Weights of a small self-supervised audio encoder (BEST-RQ): depths [2, 2, 3, 2], soap at rate 0.0028.
Rows from block 5, named by matrix and row number. Each number is 128 + 32 x the weight over its row's rms, rounded and kept within 0 to 255. All counts start at 0.
# convs2: project pointwise conv (model.blocks.5.convs.2.weight, 200x1200x1), inputs 450-599
convs2.81 [126 146 108 140  97 104 125 167 145  97  63 169 127 140 121 155 155  98 163 159 166 130 104 124 140 128 145 133 168 147  71 127 153 113 122  86 116 147 147 179 140  22 137 151  42  92 161 107 113 136 139 169 114  96 126  71 110 177 199 155 185 115 188 151 161 163 147 168 109 180  78 148 109 147 131 154 194 137 152 126 128  96 147 117 153 133 153 208 186 144 117 199 160 166 133  50 128 102 152  39 163 122  90 103 121 171 111 144 100  82 120  97 106  92 155 148 130 126 134 119 138 150 151 136 117 174 120 109 141  94 124 112 154 162 150 126 136 138 171 141  67 173 122 164  63  98 111 152  86  89]
convs2.82 [195 144 154  93 152 103  96 102 161 107 140 178 156  69 151 149 128  95 100 136  99 123  84 127 136 116 155 115 150  84  96 131 157 132  76 120 162 123 128  91 125 168 195  96 155  80  56 180 134 110 142 113  58 190  95 128 126 140  69 116  27 145 162  73 119 165 188 119 143 100  90  87 116 181  92  97 129 112  97 113 151 127 124 149 135 168 134 167 161 164 138 124 100 163 104 177 166 173  62 101 124 126 154 121  97 152 126  93 143 102  78 192 109 154 160 176  93 221 159  87 140  63  79 131 144 182 117 137 122  98  84 142  65 118  75 118 126 139 151 102  54 158 195  69 115  86 180 136 150 123]
convs2.83 [155  76 105 112 101 179 161 123 138  49 109 161 104 164 189  94 137 166 126 128 129 125 171 141 164 100 154 116  59 167 124  59 129 180  71 126 148 153 117 132  82 116 173 106 137 164 170 131 135  92 110 131 113 116  78 155 120 119  98 134 162 128 137 115 122 127 144 114 124 135 155 161 153  94 152 144 116 109  40  64 104  75  86 141 100  58 158 104 113 178  95  86 116 103 108 168 130 154  87 150 146 126 152 171 171  77 101 181 124  89 128 128  91 190  93 129  93 156 129 163 131 123 153 106 178 151 128 169 177  90 117 130 130  33 125 140 149 137 101 120 103 119 135 192 145 127 127  83 172 108]
convs2.84 [153 133 167 148 157 137 212 131 134 121 174 155 117 161 103 174 115 182 165  95  84  77 122 112 179 131 102 172  92  85 108 135  83 185 160 126 161 120 129  91  86 167 114 144 129 140 118 123 139 132 124 157  87 129 143 200 189  89 108 139 177 132 141  85 204 177 132 102  77 156 157 117 111 130 107  93 197 131 197  67  65 139 144 150 112 192 103 155 159 154  79 182 166  76 132 107 153 107 147 108 178 139 153 149 112  79 130  99 142 127 102 141  67 119 103 161 116 182 155 189 138 119 114 125  98 207  82 120  68 169 110 116 181 136 182 190 115 103 140 109 147 137 186  45 139  93 174  92 152 191]
convs2.85 [ 97  72 133 139 121 179 132 131 115  94 149 169 144 105  85 148  87  99 183 113 188 161 125  83 172 174 130  69 105 166  45 131 144 116 153 114 146  98  66 163 201 114 131  55 111 131 115 125 136 140 172 151 160 121 103  90 119 136 167 129 162 104 122 129 137 124  98 177 148 158 149  86 147 114 100 105 107 143  54 119 157 127 118 148 117 125  98  98 107 146 166  89 132 109  80 170 128 132  81 105 119 122 115 146 123 123 118  71 146 120 163 126 118 130 149  96 158 183 136 127 120 192 123  84  72 120 159 103 155 137 152 179  67 182 108 136  78 185 192 124 109 124 137  80  99 117 131 108 110 111]
convs2.86 [117  78 140 131 111 113 120 141 121 150 129 127 158  95 127 187 110 100 138 112 181 119 141 137 106 118 146  90  78 124 104 163 136 153 138 130 119 101 140 119 185 143  89 151  77 109  70 125 130 198 129 108 126 152 111 137 144 147 159 136 175  98 133 140 143  76 170 115  57 143 114 132 126 160 109 159  92 119 121  98  90 130 109 140 137 116 139 154 135 162  97 126  86 166  52  61  64  95 111 150 115 127 172 119 130 126 107 101 135 105 142  82 211  80 132 122 118  93 132 119 124 107 115 109 111 188  85 153 117  78 106 131  93 122  99  84  96  98  85  73 182 113  93 122 124 152 139  85 145 100]
convs2.87 [181  73 144 109 137 173 111 177  98 139 133  97  74 144 129  74 105 160 139 165 157 109  91 145 148 143 119  88 155 122 101 108 160 113 104  95 118  91  93 130 145  77 208 139 147 141 164 106 154 149 110  87 155 133 101  97 132 104  97 132 128 124 122 166 169 110  91 152 105 156 165 122 136 157 134 173 152  98 161 146  72 100 157 153 173 201  83 127 115  82 156  77  79 151 135 107 145 133 120 156 184 111  97 116 154 131 190 162 165 130 145  89  76 112  98 202 101 109 142 106 160 169 174  91 187 161 140 181  82 162  85 136  94  63 137  88 142 120  89 144 135 144 212 101 119 121 119  81 107  65]
convs2.88 [137 146 132 174 145 146 121 143 138 103 119 105 154 154 197 102 146 120 109 172 182 128 138 117 139 114 179 123  94 197 149 171 126 153 128 123 109 138  89  98 119 102 156 109 130 145 120 136 105 124 109 121 193 180 126 183 177 181 159 108 110 167 124 185 132 137 135 102 122 188 139 174 123  91  90 159 103 181 126 109 128 119 129 117 120  97 140 104  97  90 147 117 124  85 120 162 135  92 134 111 100 185 143 139 197  89 175 136 182 122 149  92 120 171 170 128 135 159  91 161 120 162 174 127 102 146 110  82 119 120 202 145 131 198 145  90  84  77 144 128 149  86 128 202 155 123  97 128 145 170]
convs2.89 [110  52 122 121 111  93 142 140 152 117  88 161 146 173 130 144 138  96 114 133 144  28 134 128 189 178 166  74 147 105 163 184 102 137 118 115 131 114 133 115 115 187 127 168 147 123 138 102 164 118 125 153 124  99 153 101 152  91 136 130 133 138 140 157 117 114 203 113 173 110 159 133  77  81 143 194 149 117  86 114 163 147  97 149  98 123 118  84 157 169 147 108 157 173 148 126 111 112 133 100 164 198  63 117 105 158 110 158 119 164  55 165 129  51 149 179 155 147  59 130 131 115 130 143  42 110 102 137 109 160 125  77 129  99  80  86 162 174 179 170 100 157 144 111 114 170 113  81 155 160]
convs2.90 [186 121  77 108 201 116  79 205 137 116 204 147 117 119 128 163 208 106  97 150 105 136 123  72 102 160 111  56 183 146 102 156 194 136  98 100 141 164 140 162 191  82 148 119 153 161  69 161 116  85 148  81 127  90 107 151 146 149 126 119 152 176 155  87 123 170 181 116 141 104 115  90 129 125  50 140 131 170 160 123 107 212 142 113 201 136 113 102 143  94 140  95 110 149 143 116 131 155  89 178 191  63 170 142 126  70 156 131 116 100  99 156 121 137  95 131 165 150 165 137 147 158 152 167 135 138  56 146 151 134 125 132  96  91 193 124 156  99  83  91 115 162 133 197 100  97 123 115  78  75]
convs2.91 [ 88 100 143 136 104 131 166 121 165  84 122 123 132 164  81 107 172 131 165 148  85 121 102 105  74 177 105 148 107 128 107  63  92  62  92 124 113 141 154 141 129  88 126  86 175 139 142 161  93 106 142 147 143 142 186 157 135 164 143 135  37 129 139 123  91  89 108 120 100  97  92 128 144 152 132 203 118 127 152 128 100 160 200 140  97  91 171 220 116 111 200  59 170 160 172  75 156  91 113 163  77 110 161 107  91  86 142 152 187 100 152 109 140 151  87 128 133 138 116 130  91 145 123 124 173 170 140 174  86 138 111 130 189 146 160 154 132 110 134 179 169 106 111 164 198 149 120 167 173 126]
convs2.92 [133 150 112 172 140 134  90 102 176 151 132  95 101 117 130 110  89 139 163 134 161 156 188 107 160 114 128 186 132  70 178 150 122 137 211 135  94 134  66 139 133  41 180 144 132 177 152 159  96  62 163 141 147 139 151 202 108 132 126 103 138 130 154 189 160 110 113 134 120  98 108  96 131 139  83 106  73 134  72 147 114 136 100  96 160 120 116 122 118 116 122 132 136 123 101 164 101 128 179 123 163 146 134 183  67  67 164  70 197 158 135 123 176 145 139 147 110 110 134 191 157  82 129 148 140 100  88 126 163 123 136  78 116 140  58 158  46  92 141  84 172 101 120  90  77 166 124  75 118 117]
convs2.93 [126 170 106 169 166 158 151 119 133 161 143 130  97  93 141 133 174 131 117 100 145 137 114  89 173 100  96 156 135  80 174 179 153 149 107 132 118 128 138 140 184 147 191 195 111 167 178 117 136 200  90 145 103 104  58 126 111 145 127 113 196 119 159  79 186 164 148  78 147 150 172  84 162 143 155 177 183 112 187 153 124 147 139 146 119 133  35 120 120 141  98 220 118  86 118 169 161 131 114 118  80 120 125  69  77  87 146  85 114 150 171 119  47 124 149 157 127  75 163 155 137 108 152  71 130 183 100 133  96  67  88  85 184 138 144 106 141 128 102  98 176  87  90 117 148 142 133 177 160 147]
convs2.94 [ 66 197 112 130 117 174 110 147 117  41  91 157 119 127 122 124 150  81 103 106 123 143 118  80 155 177 133 118 101 164 129 121 159 163 121  92 154 124 119 144 158 176 141 131 143 134 102 103  71  85 163 163 130  88 153 149  99 140 143  93  55 106 149 119 190 164 142 140 103 136 139 127 143 108 128 184  52 101  84 125  97 109 113 148 162 123 114 150  80 144 145 166 139  85  78 143 165 125 126 132 122  98 151 128 120 142 118  75 128 137 113 148 106 176 145  96 184 129 153 155  63 112 123  91 117 137 128 130 112 188 119 171 188 146  82 172  95 168 185 167 139 101 160 156 158 159  95  31 138 154]
convs2.95 [105 147 152 121 134 132 150 171 112 153 117 139 132 134 117  96 134 132 163 106 129 161 137 185  99 111 104 147 158 182  81 136  73 111 142 144 118 167  75 115  78 125 174 152 115 103 124 155 115 115 117 207 160 191 127 121 134 120 132  82 149 109 146 111 148 121  83 108  87 160 170 131 142  81  83  95  94 122 133  89  81 145 117 109 176 174 141 120 111 165  97 116  98 127  93 142 199 108 128 157 169 105 169 137 120 167 174  91 135 152 131 116  77 142 122  95 138 184 131 129 179 113 169 118 116 173 110  93 169 156 175 178 115  56 178 146 116 150 140 131 174 143 155 111  84 118 143  67 123 143]
convs2.96 [132 148  59 123 184  95 179 148 129 117 109 137  91 122 149 149 147 129 153 123 149 148 161 103 118 128 153  94 111 120 101 141 106  58 106 113 132 146 148 121 146 113 127  92 125 174  98 127 132 176 121 116 114 106 135  88  93  89 140 118  94  83 178 132 145 136 118 145 108 140 131  85 114 205 121  80 143  95 155 106 107 100 136  98 127 167  99 126  86 137 163 106 129 175  83 129 102 105 117 158  42 146 150 123 139  57  85  65 153 127 137 108 140 157  85 122  89  95 159 138  89 134 100  77 101 128 155 157 140 143  62 164  57 109 142 103 144 153 117 113  86 157 121 131 116 127 114 102 145 112]
convs2.97 [147 193 119 120 139 110  97 180 120  62 192 107 150 144  81 181  98 115 114 106 131  97 117  47 150 140 112 110 127 168 141 131  98 163 159 136 146 110 185 177 132  80 179 134 158 153  99 170 156 129 120 143  92 119 130 122 130 116 125 140 128 108 163 144 122 130 129  76 112 125 101 108 127 136 182 126 154 163 126 137 169 180 130 132 126 109 122 118  84 106  94 151  81 117 123  87 103 137 159 147 121 107 184 120 135 145 131 100 112 104 151 101  98 172 140 108 155 124 165 179 154 134  99 106 104 179 145 155 118 148 161 109 120 162 176  91 120 164 140 220 175 143 150 139 146 148 118 102  97 105]
convs2.98 [184  49 158 154 180 107 125 106 105 107 157 112 181 166 153  40 143 163 130 152 112 128 175 211 114 114 145 177 108  93 109 197 117 103 117 152 141 116  72 105  46 140 106  94 144 151 199 146 110 126 113 135 138 144  91 147 138 131 110 107 158  94 140 141 108 148 108 125  98 166 151 126 151  92 160 208 177 107 132 200 152 155 109 162 170 118 167  99 118 124 152 150  91 147 120 129 150  88 103 162 156  60 106 138 100 126 132  91 202 141 120 149 163 124 176 135  91 134 190  61 142 114 113 189 102 112 129 154 118  95  79 122 124 161 162 139 129 129 120 133 109 111 140 148  90 163 110 167 144 129]
convs2.99 [122 113 105  96 143 126 112  90 118  46 150 157 118 154 172 141 129 178  72  94 131 158 109 112 146 119  89 154 147  85 110 140 104 100 102 136 165  85 122 141 157 135 118 120 119 147 123 134 106  77 100 184 112 118 147  97 178 109  97 153  90 112 187 143 130 166 225 144 129 106 151 115 115 134 131 119 138 165 176  83  86 142 108 157 127 124 136  64 169 182 130 140 172 162 114  96 171 185 102 179 187 149 108 150  91 167 184 171 165 127  59 202 131 140 139 116  91 157 152 125 161 100 107 110 123 126 116 172  93 161 134 129 113 113 126 127 125 150 100 173 127 157  87 106 132 134 134 157 131 146]
convs2.100 [157 125 109 127 127  97  74  69 122 117 113 126 139  80 131 128 101 139 119 108 119 137  88 171 115  71 147  87 144 117 138  84 184 160 125 114  79 134  97  80  77 134  88 144 108 195  94 166 128  70 165 105 105 120  73  66 160 117 107 159 108  88 189 168  69 128 159 143 126 159 129 143  87 119 147 127  85 101 131 142 135 112  89 130 146  96 116  86 150 142 117 156  97 146 149 153 123 154 127 112 187  65 138 116 122 168 131 105 145  95  89 123  78 129  72 149 101  61  84 173 131 155 146 211 145 101 126 100 174 144 133 148 116 147 117  73 159 146 130 129 105 100 149 157  89 134 106 182 148 124]
convs2.101 [149  86 185 162 100 104 161  83 108 157  77 136 108 173 135 153 149  77 130 173  93 153 134 108 148 110 138 133 119 113 135 123 147 126 111 110 135 197 114 118 118 169 150 100 159 132 152 157 123  80 145 147 127 165 157 123  95 106 167 149  75 105 116  96 105 159 175  99 104 155 177 101 149 110 105 171 108  93 107 134 129 122 147 138  96 142 129 141 109 121 114 115 192  98 100 163 140  94  91 161 123 167 142 136  98  91 156 104 179 155 151 101 108 109 108 124 124  88 156  96  89 127 112 148 141 150 123 137 142 146  58 115 157 173  42 213 116 118 151  63 122 115 159  39 115  92 122 149 121 137]
convs2.102 [ 92 151 123 109 140  98 131 107 112  56  89 115  66 105 118 160 189 134 163 124  94 127  72 130 146 112 105 138 110 140 184 112 122 126 128 151 128 146 121 178 121 202 160 154 130  47 122 134 122 111 120 114 113 135 104 119  90 145 114  98  67 165 189 139 154 148 206 121 131 108  92 196 104 167 101 178  80 102  96 108 139 132 142 153 143 148 118 118 109 122 112 143 142 122 118 136 168 133 106 107 146 185 125 198 172 108 105 106 111 102 162 143 148 169 111  94 144 119 147  43  94 171 178 110  99 142 128 131  85 144 154  96  98 143 136 113 190 100 114 104 107 167  79 100  98 103 131 109 146 132]
convs2.103 [103 159 103 152 109 109 134 132 169 161 156 191 120  63 101 105 151 118 111 104 149 141 134  85 108 163 139 151 111 173 115 104 176 114 105 170 110 148 159 138 108 160 153 111 151 176 132 146 143 152  74  90  79  55 163 172 103  87 137 131  80 169  59 134 132 166 131 163 169 115 163 177 154  89 109 149  94 159 136  87 138 171 127 134 124 107  74 165 176 178 144  91 148 156 159 143 116 136 143 172 110 121  91 172 210 121 110 212 112 139 128 109 152 162 133 118 148 143 103  89 147 165 114 148 160 109 131 125 150 154 115 116 152 135 142 131 107 178 133 150 119 106  93  62 209 119  88 188 101  98]
convs2.104 [143  77 151 135 159  68 144 115 149 142 143  95  91  56 125 113 125 132  79 103 136 154 104 159 128 191 157 138  60 132 164 117 110  94 144 100  81  97 137  92 137 125 122 187 103 101 147 138  97 120 139 127 147 109 142 104 185 116 133 141 128 175  99 117 150 152 190 129 134 124  94 171 124  87 116 138 151 129 199 119 104 108 125 167 101 183 111 152 139 159 146 117  93 122 101 115  56 112 159 164 124 170 102  94 140 147 105 119 138 172  98 103  89 162  95 107 116 155 112  86 133 141 102 153  88 127  79 178  69 110 107 146 176 110 132 116 165  83 155 179 163 163 179  81 154 140 139 159 113 114]
convs2.105 [ 60 129  65 146 134 163 166 122 138  66 142  93 151 144 141 187  79 103 167  76  82 119 142  88 130 146 135 139 121 155 113 131 139 135 147  81 160 168 160 120 151 160 187  93 146 122 125 131  86 143 163 154  80 128 143 148  90 119 103  81  69 126  84 141 133 143  96 116  64 165 119 121  81 149 118  89  93 111  99 121  88 164 136  97 120 168 102 165 121 104 106 115 215 109 137 116 112 127 131 158 193 178 150 120 123  49  89 164 150 125 192 185 155 137  71 124 113  90 173 135 142  94 123 128 121 180  94 149 104 175 108 110 157 149 109 111 137 104 104 138 185 133 104 121 115 170  94 118 132 121]
convs2.106 [153 143  83 125  98 104 139  78 105 146 135  92 143 115  85 129 154 173 152 153 180 143 173 151 136 133 123 167 144 177 110 118  61 174 116 139  64 128  71 190 160 159  98 123 125 114  90 147 117 133 150 112 139 143 121 124 146 118 129 133 101 144 120 165  81 134 107 112  91 153 170  83 127 105  89 129 125 131  98 118 135 147 196  78 144 107  59 147 109 104 148 131 176 137 132 119 148 111  88  86 236  97 178 154  99 205 147 136 149 121  81 144 131 147 160 109 130 183 154  50 195 133 157 124 120 157 128 112 120 110 138 136  87 101  67 137  77 170 132 127 183 111 160 109 119  78 128 139 177  99]
convs2.107 [152 199  99 118 102 113 117 123  65 125 136  97  76 122  70 155 168  67 112 142 132 130 136  84 167  79 127 140 159 162 118 156 126 166 157 115  87 133 131  90 170 132 106 128 111 125  80 101 126 156  70  97 100 134 132  94 121 123 155 171 158 110  83 151  62 149 155 110 108 175 109 186 167 112 149 128 161 162 125 142  84 170 119 144 125 150 177 110 181 148  80 113  82 125 127 112 143 108 115 150 164 109 138 166 173 156 146 146 136 166 131 106  98  80 149 105 146 105 120 152 164 120 144 129 162  83 118 208 141 101 156 148  44 111 104 161  94 151  77 144 138 150 112 136 122 105 150 200  75 113]
convs2.108 [129 164 130 201 173 150 115 163  95  98 144 157 136 102 206 145 127 113 117 173  72 106 109 147 121  79 189 148 140 128 161 111 148 148 156 134  66 130 106 148  96 166 179  85 114 171 178  94 157 132  83 129 118 255  87 148 140 161 105 143 109 148 116 154 165 133 125 163 103 102 137 168 132 143 120 183 132 160 158 110 124 176 215 130 159 105 150 136 109 118 172 174 130 140 131 109 135 135 138 119 153 171  72 136 144  84 169 122 129 143 103 167 108 161 118 158 165 174  89 143 134 125 198 135 105  79 125  99 115 106 161 152  90 154  98 157 152 132 102 129 172 148 130 125 131  78 104 161 131 121]
convs2.109 [103 123 114  92 118 102 136 111 102 156 125 165 155 137  76 163 123 162  57 133 167 119 126 146 142 164 118  99  60 113 132 124 141 127 168  93 122  79 177  87 152  99  95 178 127 159  92 182 140 144 109  98  90 125 176 125 144 100  95 166 210 188 107 141 179 156 113 171 156 141 116 155 143 129 100 163 114 219 157 123 189 201 147  70  75 135 178 157 146 141 144 168  98 175 151  47  91  74 180 151  85 145 143 155 115 177 135 192 102  77 152 123 132  95 120 117 116 112 107 112 148 116  87  88 167  89 158 107 129 155 127 141 170 130 198 100 133 136 146 110  67 121 112 112 101  86  91 188  80 100]
convs2.110 [134  96 104 145 117 103 122 140 121 142 177 200 125 161 167  90 184 153 130 120  70 116 124 104 154 144 127 135 178 144  84 133 125 164 163 107 111 185 149 114 125 199  91 149 137 167 142 148 133 135 143 147 100 203 131 142 137 186 105 213 108 139 107 162  99  65 127 144  61 166 141 124 151  72  90 138 129 142 165 157 105 198 100 141  92 155 105 127 113  89 175 161  95 140 124  80 126 168 132 167  88 128 127 164 177 120 173 102  71 135 146 141  90 171 152 120  82 158 151 117 139 143 158  71 100 173 133 123 191 140 141 145  24  96 169 168 167 137  73  89 123 145 113 141 125 123 116 133 146 107]
convs2.111 [106  84 149 140 200  82 116  62 151 160  68  98  74 113 152 119  92 149 113 132 102 123 134 112 108  82 196 146 128  86 173  95 166 188 127  99  96 122 137 174 124  56 167 124 127 157 172 122 130 183 175  99  99 149 144 144 109 140  99 152 104 154 104 144 126 101 156 125 149 100 118 170 177 179  77 117 120 142 103 170 136 135 130 104 134 131 201 132 136 112 125  25  77 144 109 102  71 107  85 165 121 165 144 186 193  91 141  81 159 124 113 125 137 144 150 176  80 137 126 175 150 151 106 115  51 150 118 136 112 102 139 178 127  97 101 129 169 104 165 120 147 118  92 133  80 144  89 153 149  85]
convs2.112 [132 147 126  75  81 157 145 128 128 127 195 164 156 198 138 168 107 142 169 154  36 128 152  95 215 153 135 179 143 185  84 132  97  73 131 111 159 102  95 141 160  99 176 171 154  85 148 118 126 129 123  97 133 126 151 143  79 116 103 151 169 137 165 136 129  78  96 132 125 105 115 153 171 106 160  80 133 141 117  61 140 143 134 124 146  91  76 116 125 131 135 105 119  98 149 136 113 192 155  89 108 142 153 104 117 134 102 109 116  62 143 158 154 149 149 143 138 129 175  93 122 108 128 153 124 126 120 149  84 119 114  89 149 117 130 133 174  80 107 126 139 160 114 174  52  97 120  49  83 147]
convs2.113 [169 135 137 128 147 144  38 133  89  78 108 156 127 110 157 180 132 166 122 107 126 195  94 122 129 123 125 161 163 176 142 121 158 107 142  65 139  85 124 160 137 143 162 122 107 119 148 110  67 125  99 103  98 128 123 156 169 128  94  72 154  60 147  64 119 125 169 164  81 150 129 176 141 145 152 162 127 176 137 106 107 143 128 122 145 116 113 122 118 127 133 130 134  66  89 127 126  91 110 143 109 145 145 109 174 146 146 159 104 107 108 171  80  82 195 122  63 110 169 161 136 138 105  61  92  95  48 164 110 121 150 170 134  72 198 132 128 124 156 161  83 173 192 125 114 122 106 134 108 143]
convs2.114 [128 121 139 132 151 139  82 113 167 101  96 150 134 108 156 169 164 172  86 185  85 127 131 118  88 133 125  62 140 153  70 121 145  97 117 140  97 151 141  94 179 109 128 110 133 121 158 120 136 154 133 187 121 181 144 124  30 154  86 135  83 122 125 128 143 115 155 192 158 150 115  94 121 168  38 142 164 127 176 104 155 140 133 131  89 125  60 158 121 143 107 151 125  53 118  66 181 132 112 129 118 203  74 112 122 132 147 115 164  96 119 109 113 174 128  86 123 181 128 110 121 174 201  99  97 113 150  88  99  97 110 140 117  97  70 128 110 153 168  74 101  93 152  87  93  90 137 132  71 151]
convs2.115 [104 135  84 149 133 121 141 147 116 119 130 108 161 167  66 138 172 112  87  94 119 176  71  95 199 101 131 111 136 124 119 100 138 156 129 163 190 119 173 127 148 157 142  91 121 158 157 101 139 162 122 122 117 143 208  92 119 121 145 124 127 157 158 162 114 130  94 160 146 104  99 149 161 139 107 137  89 122  61  78 130  93  85 106 100 188 170 163 131 106 109 162 133 164 110  94 101  94 170 128 186  81 166 165 139  86 154 255 142 120 136 136  92  94 175 138 141 134 170  57  99 131 162 146 112  85 113 181 163 113 115 164  96 223 146  46 155 174 130 127  94 117 146 154 100 155 109 126 104 133]
convs2.116 [161  82 134 152 125  98 134 137  65 108 149  92 121 205  96 119 104 149 123 173 127 180  97 110 209 128 112 159  83 115 104 157 108 109 124 127 123 121 154  89 130 129 120  95 101 127  95  71 136  70 114 130  90  63 169 122  84  78 144  60 156  92 150 182 103  88 136 158  78 171  83 144 119 168 154 114 122 128 138 114 108 123 130 109 130  81 183 112 129 115  95 144 134 108  82 176 182 130 161 112 113 107  80 144  64 109 109 162 121 172 155 119 119  87 105 129 186 171 194  74 164 100 101 208 154 146 122 189 138 173 131  70  75 163 160 101 176 142 168 106 148  91 130 112 118 136  94 174 113 140]
convs2.117 [105 140 108  61 152 132 151 140 104 145 120 137 122 152 123 128 127 121 140  68  95 128 128 133  90 119 143 188 107 161  79  97 134 150 138 115 145 123 131  81 136  35 126 122  92 152 189 114 126 151  55 128 135 138 163 147 137 166 112 135 132 128  63  79  65 130  88 131  22 151 119 130 119 130 130  74 138 132  70 140  78 169  98 110  77 117 163 150 116 116 153 114 159 136 113 118 118 112 157 128 140 174 116 166 135 160 105 163  87  94 167 131 199 126 139  63 125 128 165 202 140 144 131 107 147 147  90 212 177 175 124  91 125 110 173 148 108 148 140 108 139 147 126  51 112 123  94  97 135 150]
convs2.118 [137  90 126  97 108 136 114 135 111 187 128  81 125  86 134 125  96  92  92  85 131 147 126  95 106 147 119  75  66 110  88 180 119  98 164 149  46 134 174 145 170 138  98  79 138 100 157 119  92 120  72 141 111 146 129 184 123 143 144 151 143 121  82 148  99 122 130 116 140  97 120  96 119 186 129  94 130 120 166 101  98 114 175 139 129 143 104 116 118 194  89  78 144 101 159 102 179 156 118  94 105 120  97  54 172 120 151  93 158 122  42 122 164 161 163 153 151 134 140 133 165 109 125 115 132 169 159 144 104  87 115 154  86 121 153 105 173 157 135  84 123 173 151 163 141 103 114  53  98 130]
convs2.119 [118  79 153 136 115 156 102 153 117 181 159 103  56  97  92  92 111 164 148 132 120  56  72  74 124 136 157  68 133 128  95 120 139 139  94 124 179 121 160 123 164  70 149 124  97 157 112  93 119 126 144 117 126 152 135 164 125 112 133 106 203 127 121 123 187 106 121  99 129 174 154 121 158 172 108 158 177 115 158  86 150 147 160 153 124 120  36 186  76 150  88 150  80 164  80 140 165 146 121 170 189 124 178 168  83  70 128 189 132 133 104 135 100 143 159 162 155 106 181  81 117 126 133 142  69 165  87 122 107 170 208 142  94 126 111 170  90 123 156 122 134  84 113  93 148 173 131 142 143 133]
convs2.120 [164 101 116 113 181 138  77 113  84  97 140 115  83 131 160 106 162  92 120 158 153 116 137 149 116 103 188 152  95 125 122 225  79 156 133 149 175  99  89 137 132  99  55 146 100 145  55 126 158 132 135 139 161 132  89  99 148 144 146 102 118 123 127 154 121  89 153 142 113 184 101 113 110 118 172 153  74  63 103  68  91  93 116 169 171 107 186 118 152  71 137 137 111 128 108 146 129 169 146  96 157 121 143 152 133 218 123 119 112 114  89 109 130  76 113 131  96 156 110 182 159 115 137 160 189 108 121 136 148  56 142 176  94 147 121  86 171 142 181 131 112 180 120 182 156 139 151 119 190 105]
convs2.121 [ 70 145 140 151 117 149 114 128 154  88 140 108 159  37 154 147  88 148 182  57 128  90 145  94 140 135 127 170 136 137  47  83  68 182 205 140 184 129  83 188 114 134 168 119 144 166 119 129 163 163 156  75  81 122 110 151  36 104 144  98  88 105 141 142 100 147 111 132 104 152  84 167 125 125  87  76 118 116 136 104 103 128 123 120 124 140 131 132 151 117 133 130 136 136 108  97 186  88 128 127 126 149 207 123 159  94 123 128 134 110 125  94 162 161  93 160 175 144 116 133  59 152 169 203  94 109 151 120 171 109 143 121 166  97 123 116 162 122 160 238 182 122 197 148 114  83 158 120 129 124]
convs2.122 [104 118 170 160 126  87 134 133 116 136  79 101  90 149 156 143 156 127 136 121 113 163  74 129 191  99 129 154 108 113  99 111 164 110 141  81 118 127 159 125 164 170 133 149 143 134 138 102  84 155 119 145 119 169 100  95 161 109 120  96  45  54 120 128 160 126 134 146 172 103 112 190 151 107  49 146 165 108  97 105 107 117 132 162 104 114 102 149 124 123 132 138  85 104 138 164 131 152  91 109 140  80 134 124 120 189 102 171 113 102 166 105 170 122 135 169 163 117  92  96  83 110 117 193 111 144 121 100 123 113  85  95 103 142 118 112 127 168 131 132  75 117 151  96 124 158 146 102 126 127]
convs2.123 [155 133 160 120 107 150 129 131 198 159 124 145 117  75 140  89 112  73 120 133 143 147 107  87 128 155 154 134  91 194 102  96 170 126  94 114 155 165 156  97 143  60 101 135 126 136 154 159 126 134 128  50 132 172 129 178  67 141 107 144 128  76 137  99 145  60 113 141 143 100 101 100 163 144 120 141 133 162 142  93 212 116 120 148 139 112 140 123 136 140 100 156 147 194 132  93 118  92 129 118 170 150 140 142 129 117 101 167 118  65 161 127  86 168  90 158  91 141 166 148  90 159 118 189 107 124 103  86 181 138 128 182 204 138 115 155  87  75 135  85  87 118 166 104 119 103 115  48 102 120]
convs2.124 [156 168 159  89 154 108 133 147 119 123  90  98 152 146 133 173 104 117 136  59 189 129 133 116 208  95 134  90 159 141  69 116  78 149 141 128 124 100 125 107  99 173 150 136 124 117  72 117 167 143 152 133 161 150 184 183 175 117 139 101 121 163 189 134  71 141 172 175 165 174 112  91 141 187 136  91 125 163 100 147 143 140 147  91 140  90 105  79 126 125 122 141  92 104 110 171  88 155 149 145 103  94  75 164 134 124 123  74 104  95 114  91  87 118  87 136 113 169 109 224 158 153 156  96 138 144 105 112 181 132  98 149  84  94 133  62 168  22 117 106  94 105 110 155 136 112  88 123 170 101]
convs2.125 [127 195 179  92 167 146 214 110 162  91  87 139 190 122  89 204 102 166 176 140 110 144 144 124 156 194 120 149  96 119 196 139 165  94 173 117 158 102 137 186 140 118 149 141 126 111 112 119 136  82 203 151 135 118 158 133 140 145 196 122  89  86 151 118 153  81 140 137 136 120 145  67 128 155 206 122 137 117  88 134 115 153 149 134 122 108  37 148 134 142 153 150  89 103 102 173 131  76  89 139 128  87 160 114  87 154  97 123 196 125 188  88 113 130 119 116 156 199 117 141 164 117 101 159  69 112 127  83 134 169 142 188  88 128 145 181  45  66 192 174  91 168 150 138 148 100 123  91 139 110]
convs2.126 [118 133 125 141 158 117 103 168 166 117 187 120 161 124 111 157 121 142  83 110 118  77 137  84 127 116 169 129 159 154 124 155 139  88 147 113 147 156 147  83 169  78 100 144 115 103  87 103 110 138 115 148 148 190 128 123 119 123 189 154 157 131 120 119 183 121  99 175 132 210 130 133 129 105 136 109 158  99 140 122 130 175  75 140 163 124 130 147 146 128 148 140 107 139 134 141 114 103 130 114 105  92 100 119 106 110 164 165 109 155 189  95 184  88 122 162 152 156 105 147 127 137 157 107  65  91 142 124 133 151 128 115 141 100 124 132 113  85  79  82  94  94 123 121  80 164 116 136 129 120]
convs2.127 [ 99 167 141 136 125 142 113 122 159 100 170 142 139  68 121 193 106 156 143 103  92 134 177 125 163 178  92 152  96 105 182 100 122 139  94 108  93 138 100  97 114 171 159 139 180  81 152 154 112 137 122 156 165 134 135 153 114 121 133 172 142 109 138 105  84 116 118 106 108 141 151 127 124 164  84 112 136 134 146 127 121  72 100 108 162 126 130 140  77 131 157  53  95  93 151 157 108 115 122  91 104 145  93  93 174 142  91  30 174 124 149 117  62 150 111 108 147 154 159 106 109 149 131 149 112 137 131 123 152 126 160 173 112  74 190 136 162  78 113 151 121 117 167 116 129 120 105 166 118 160]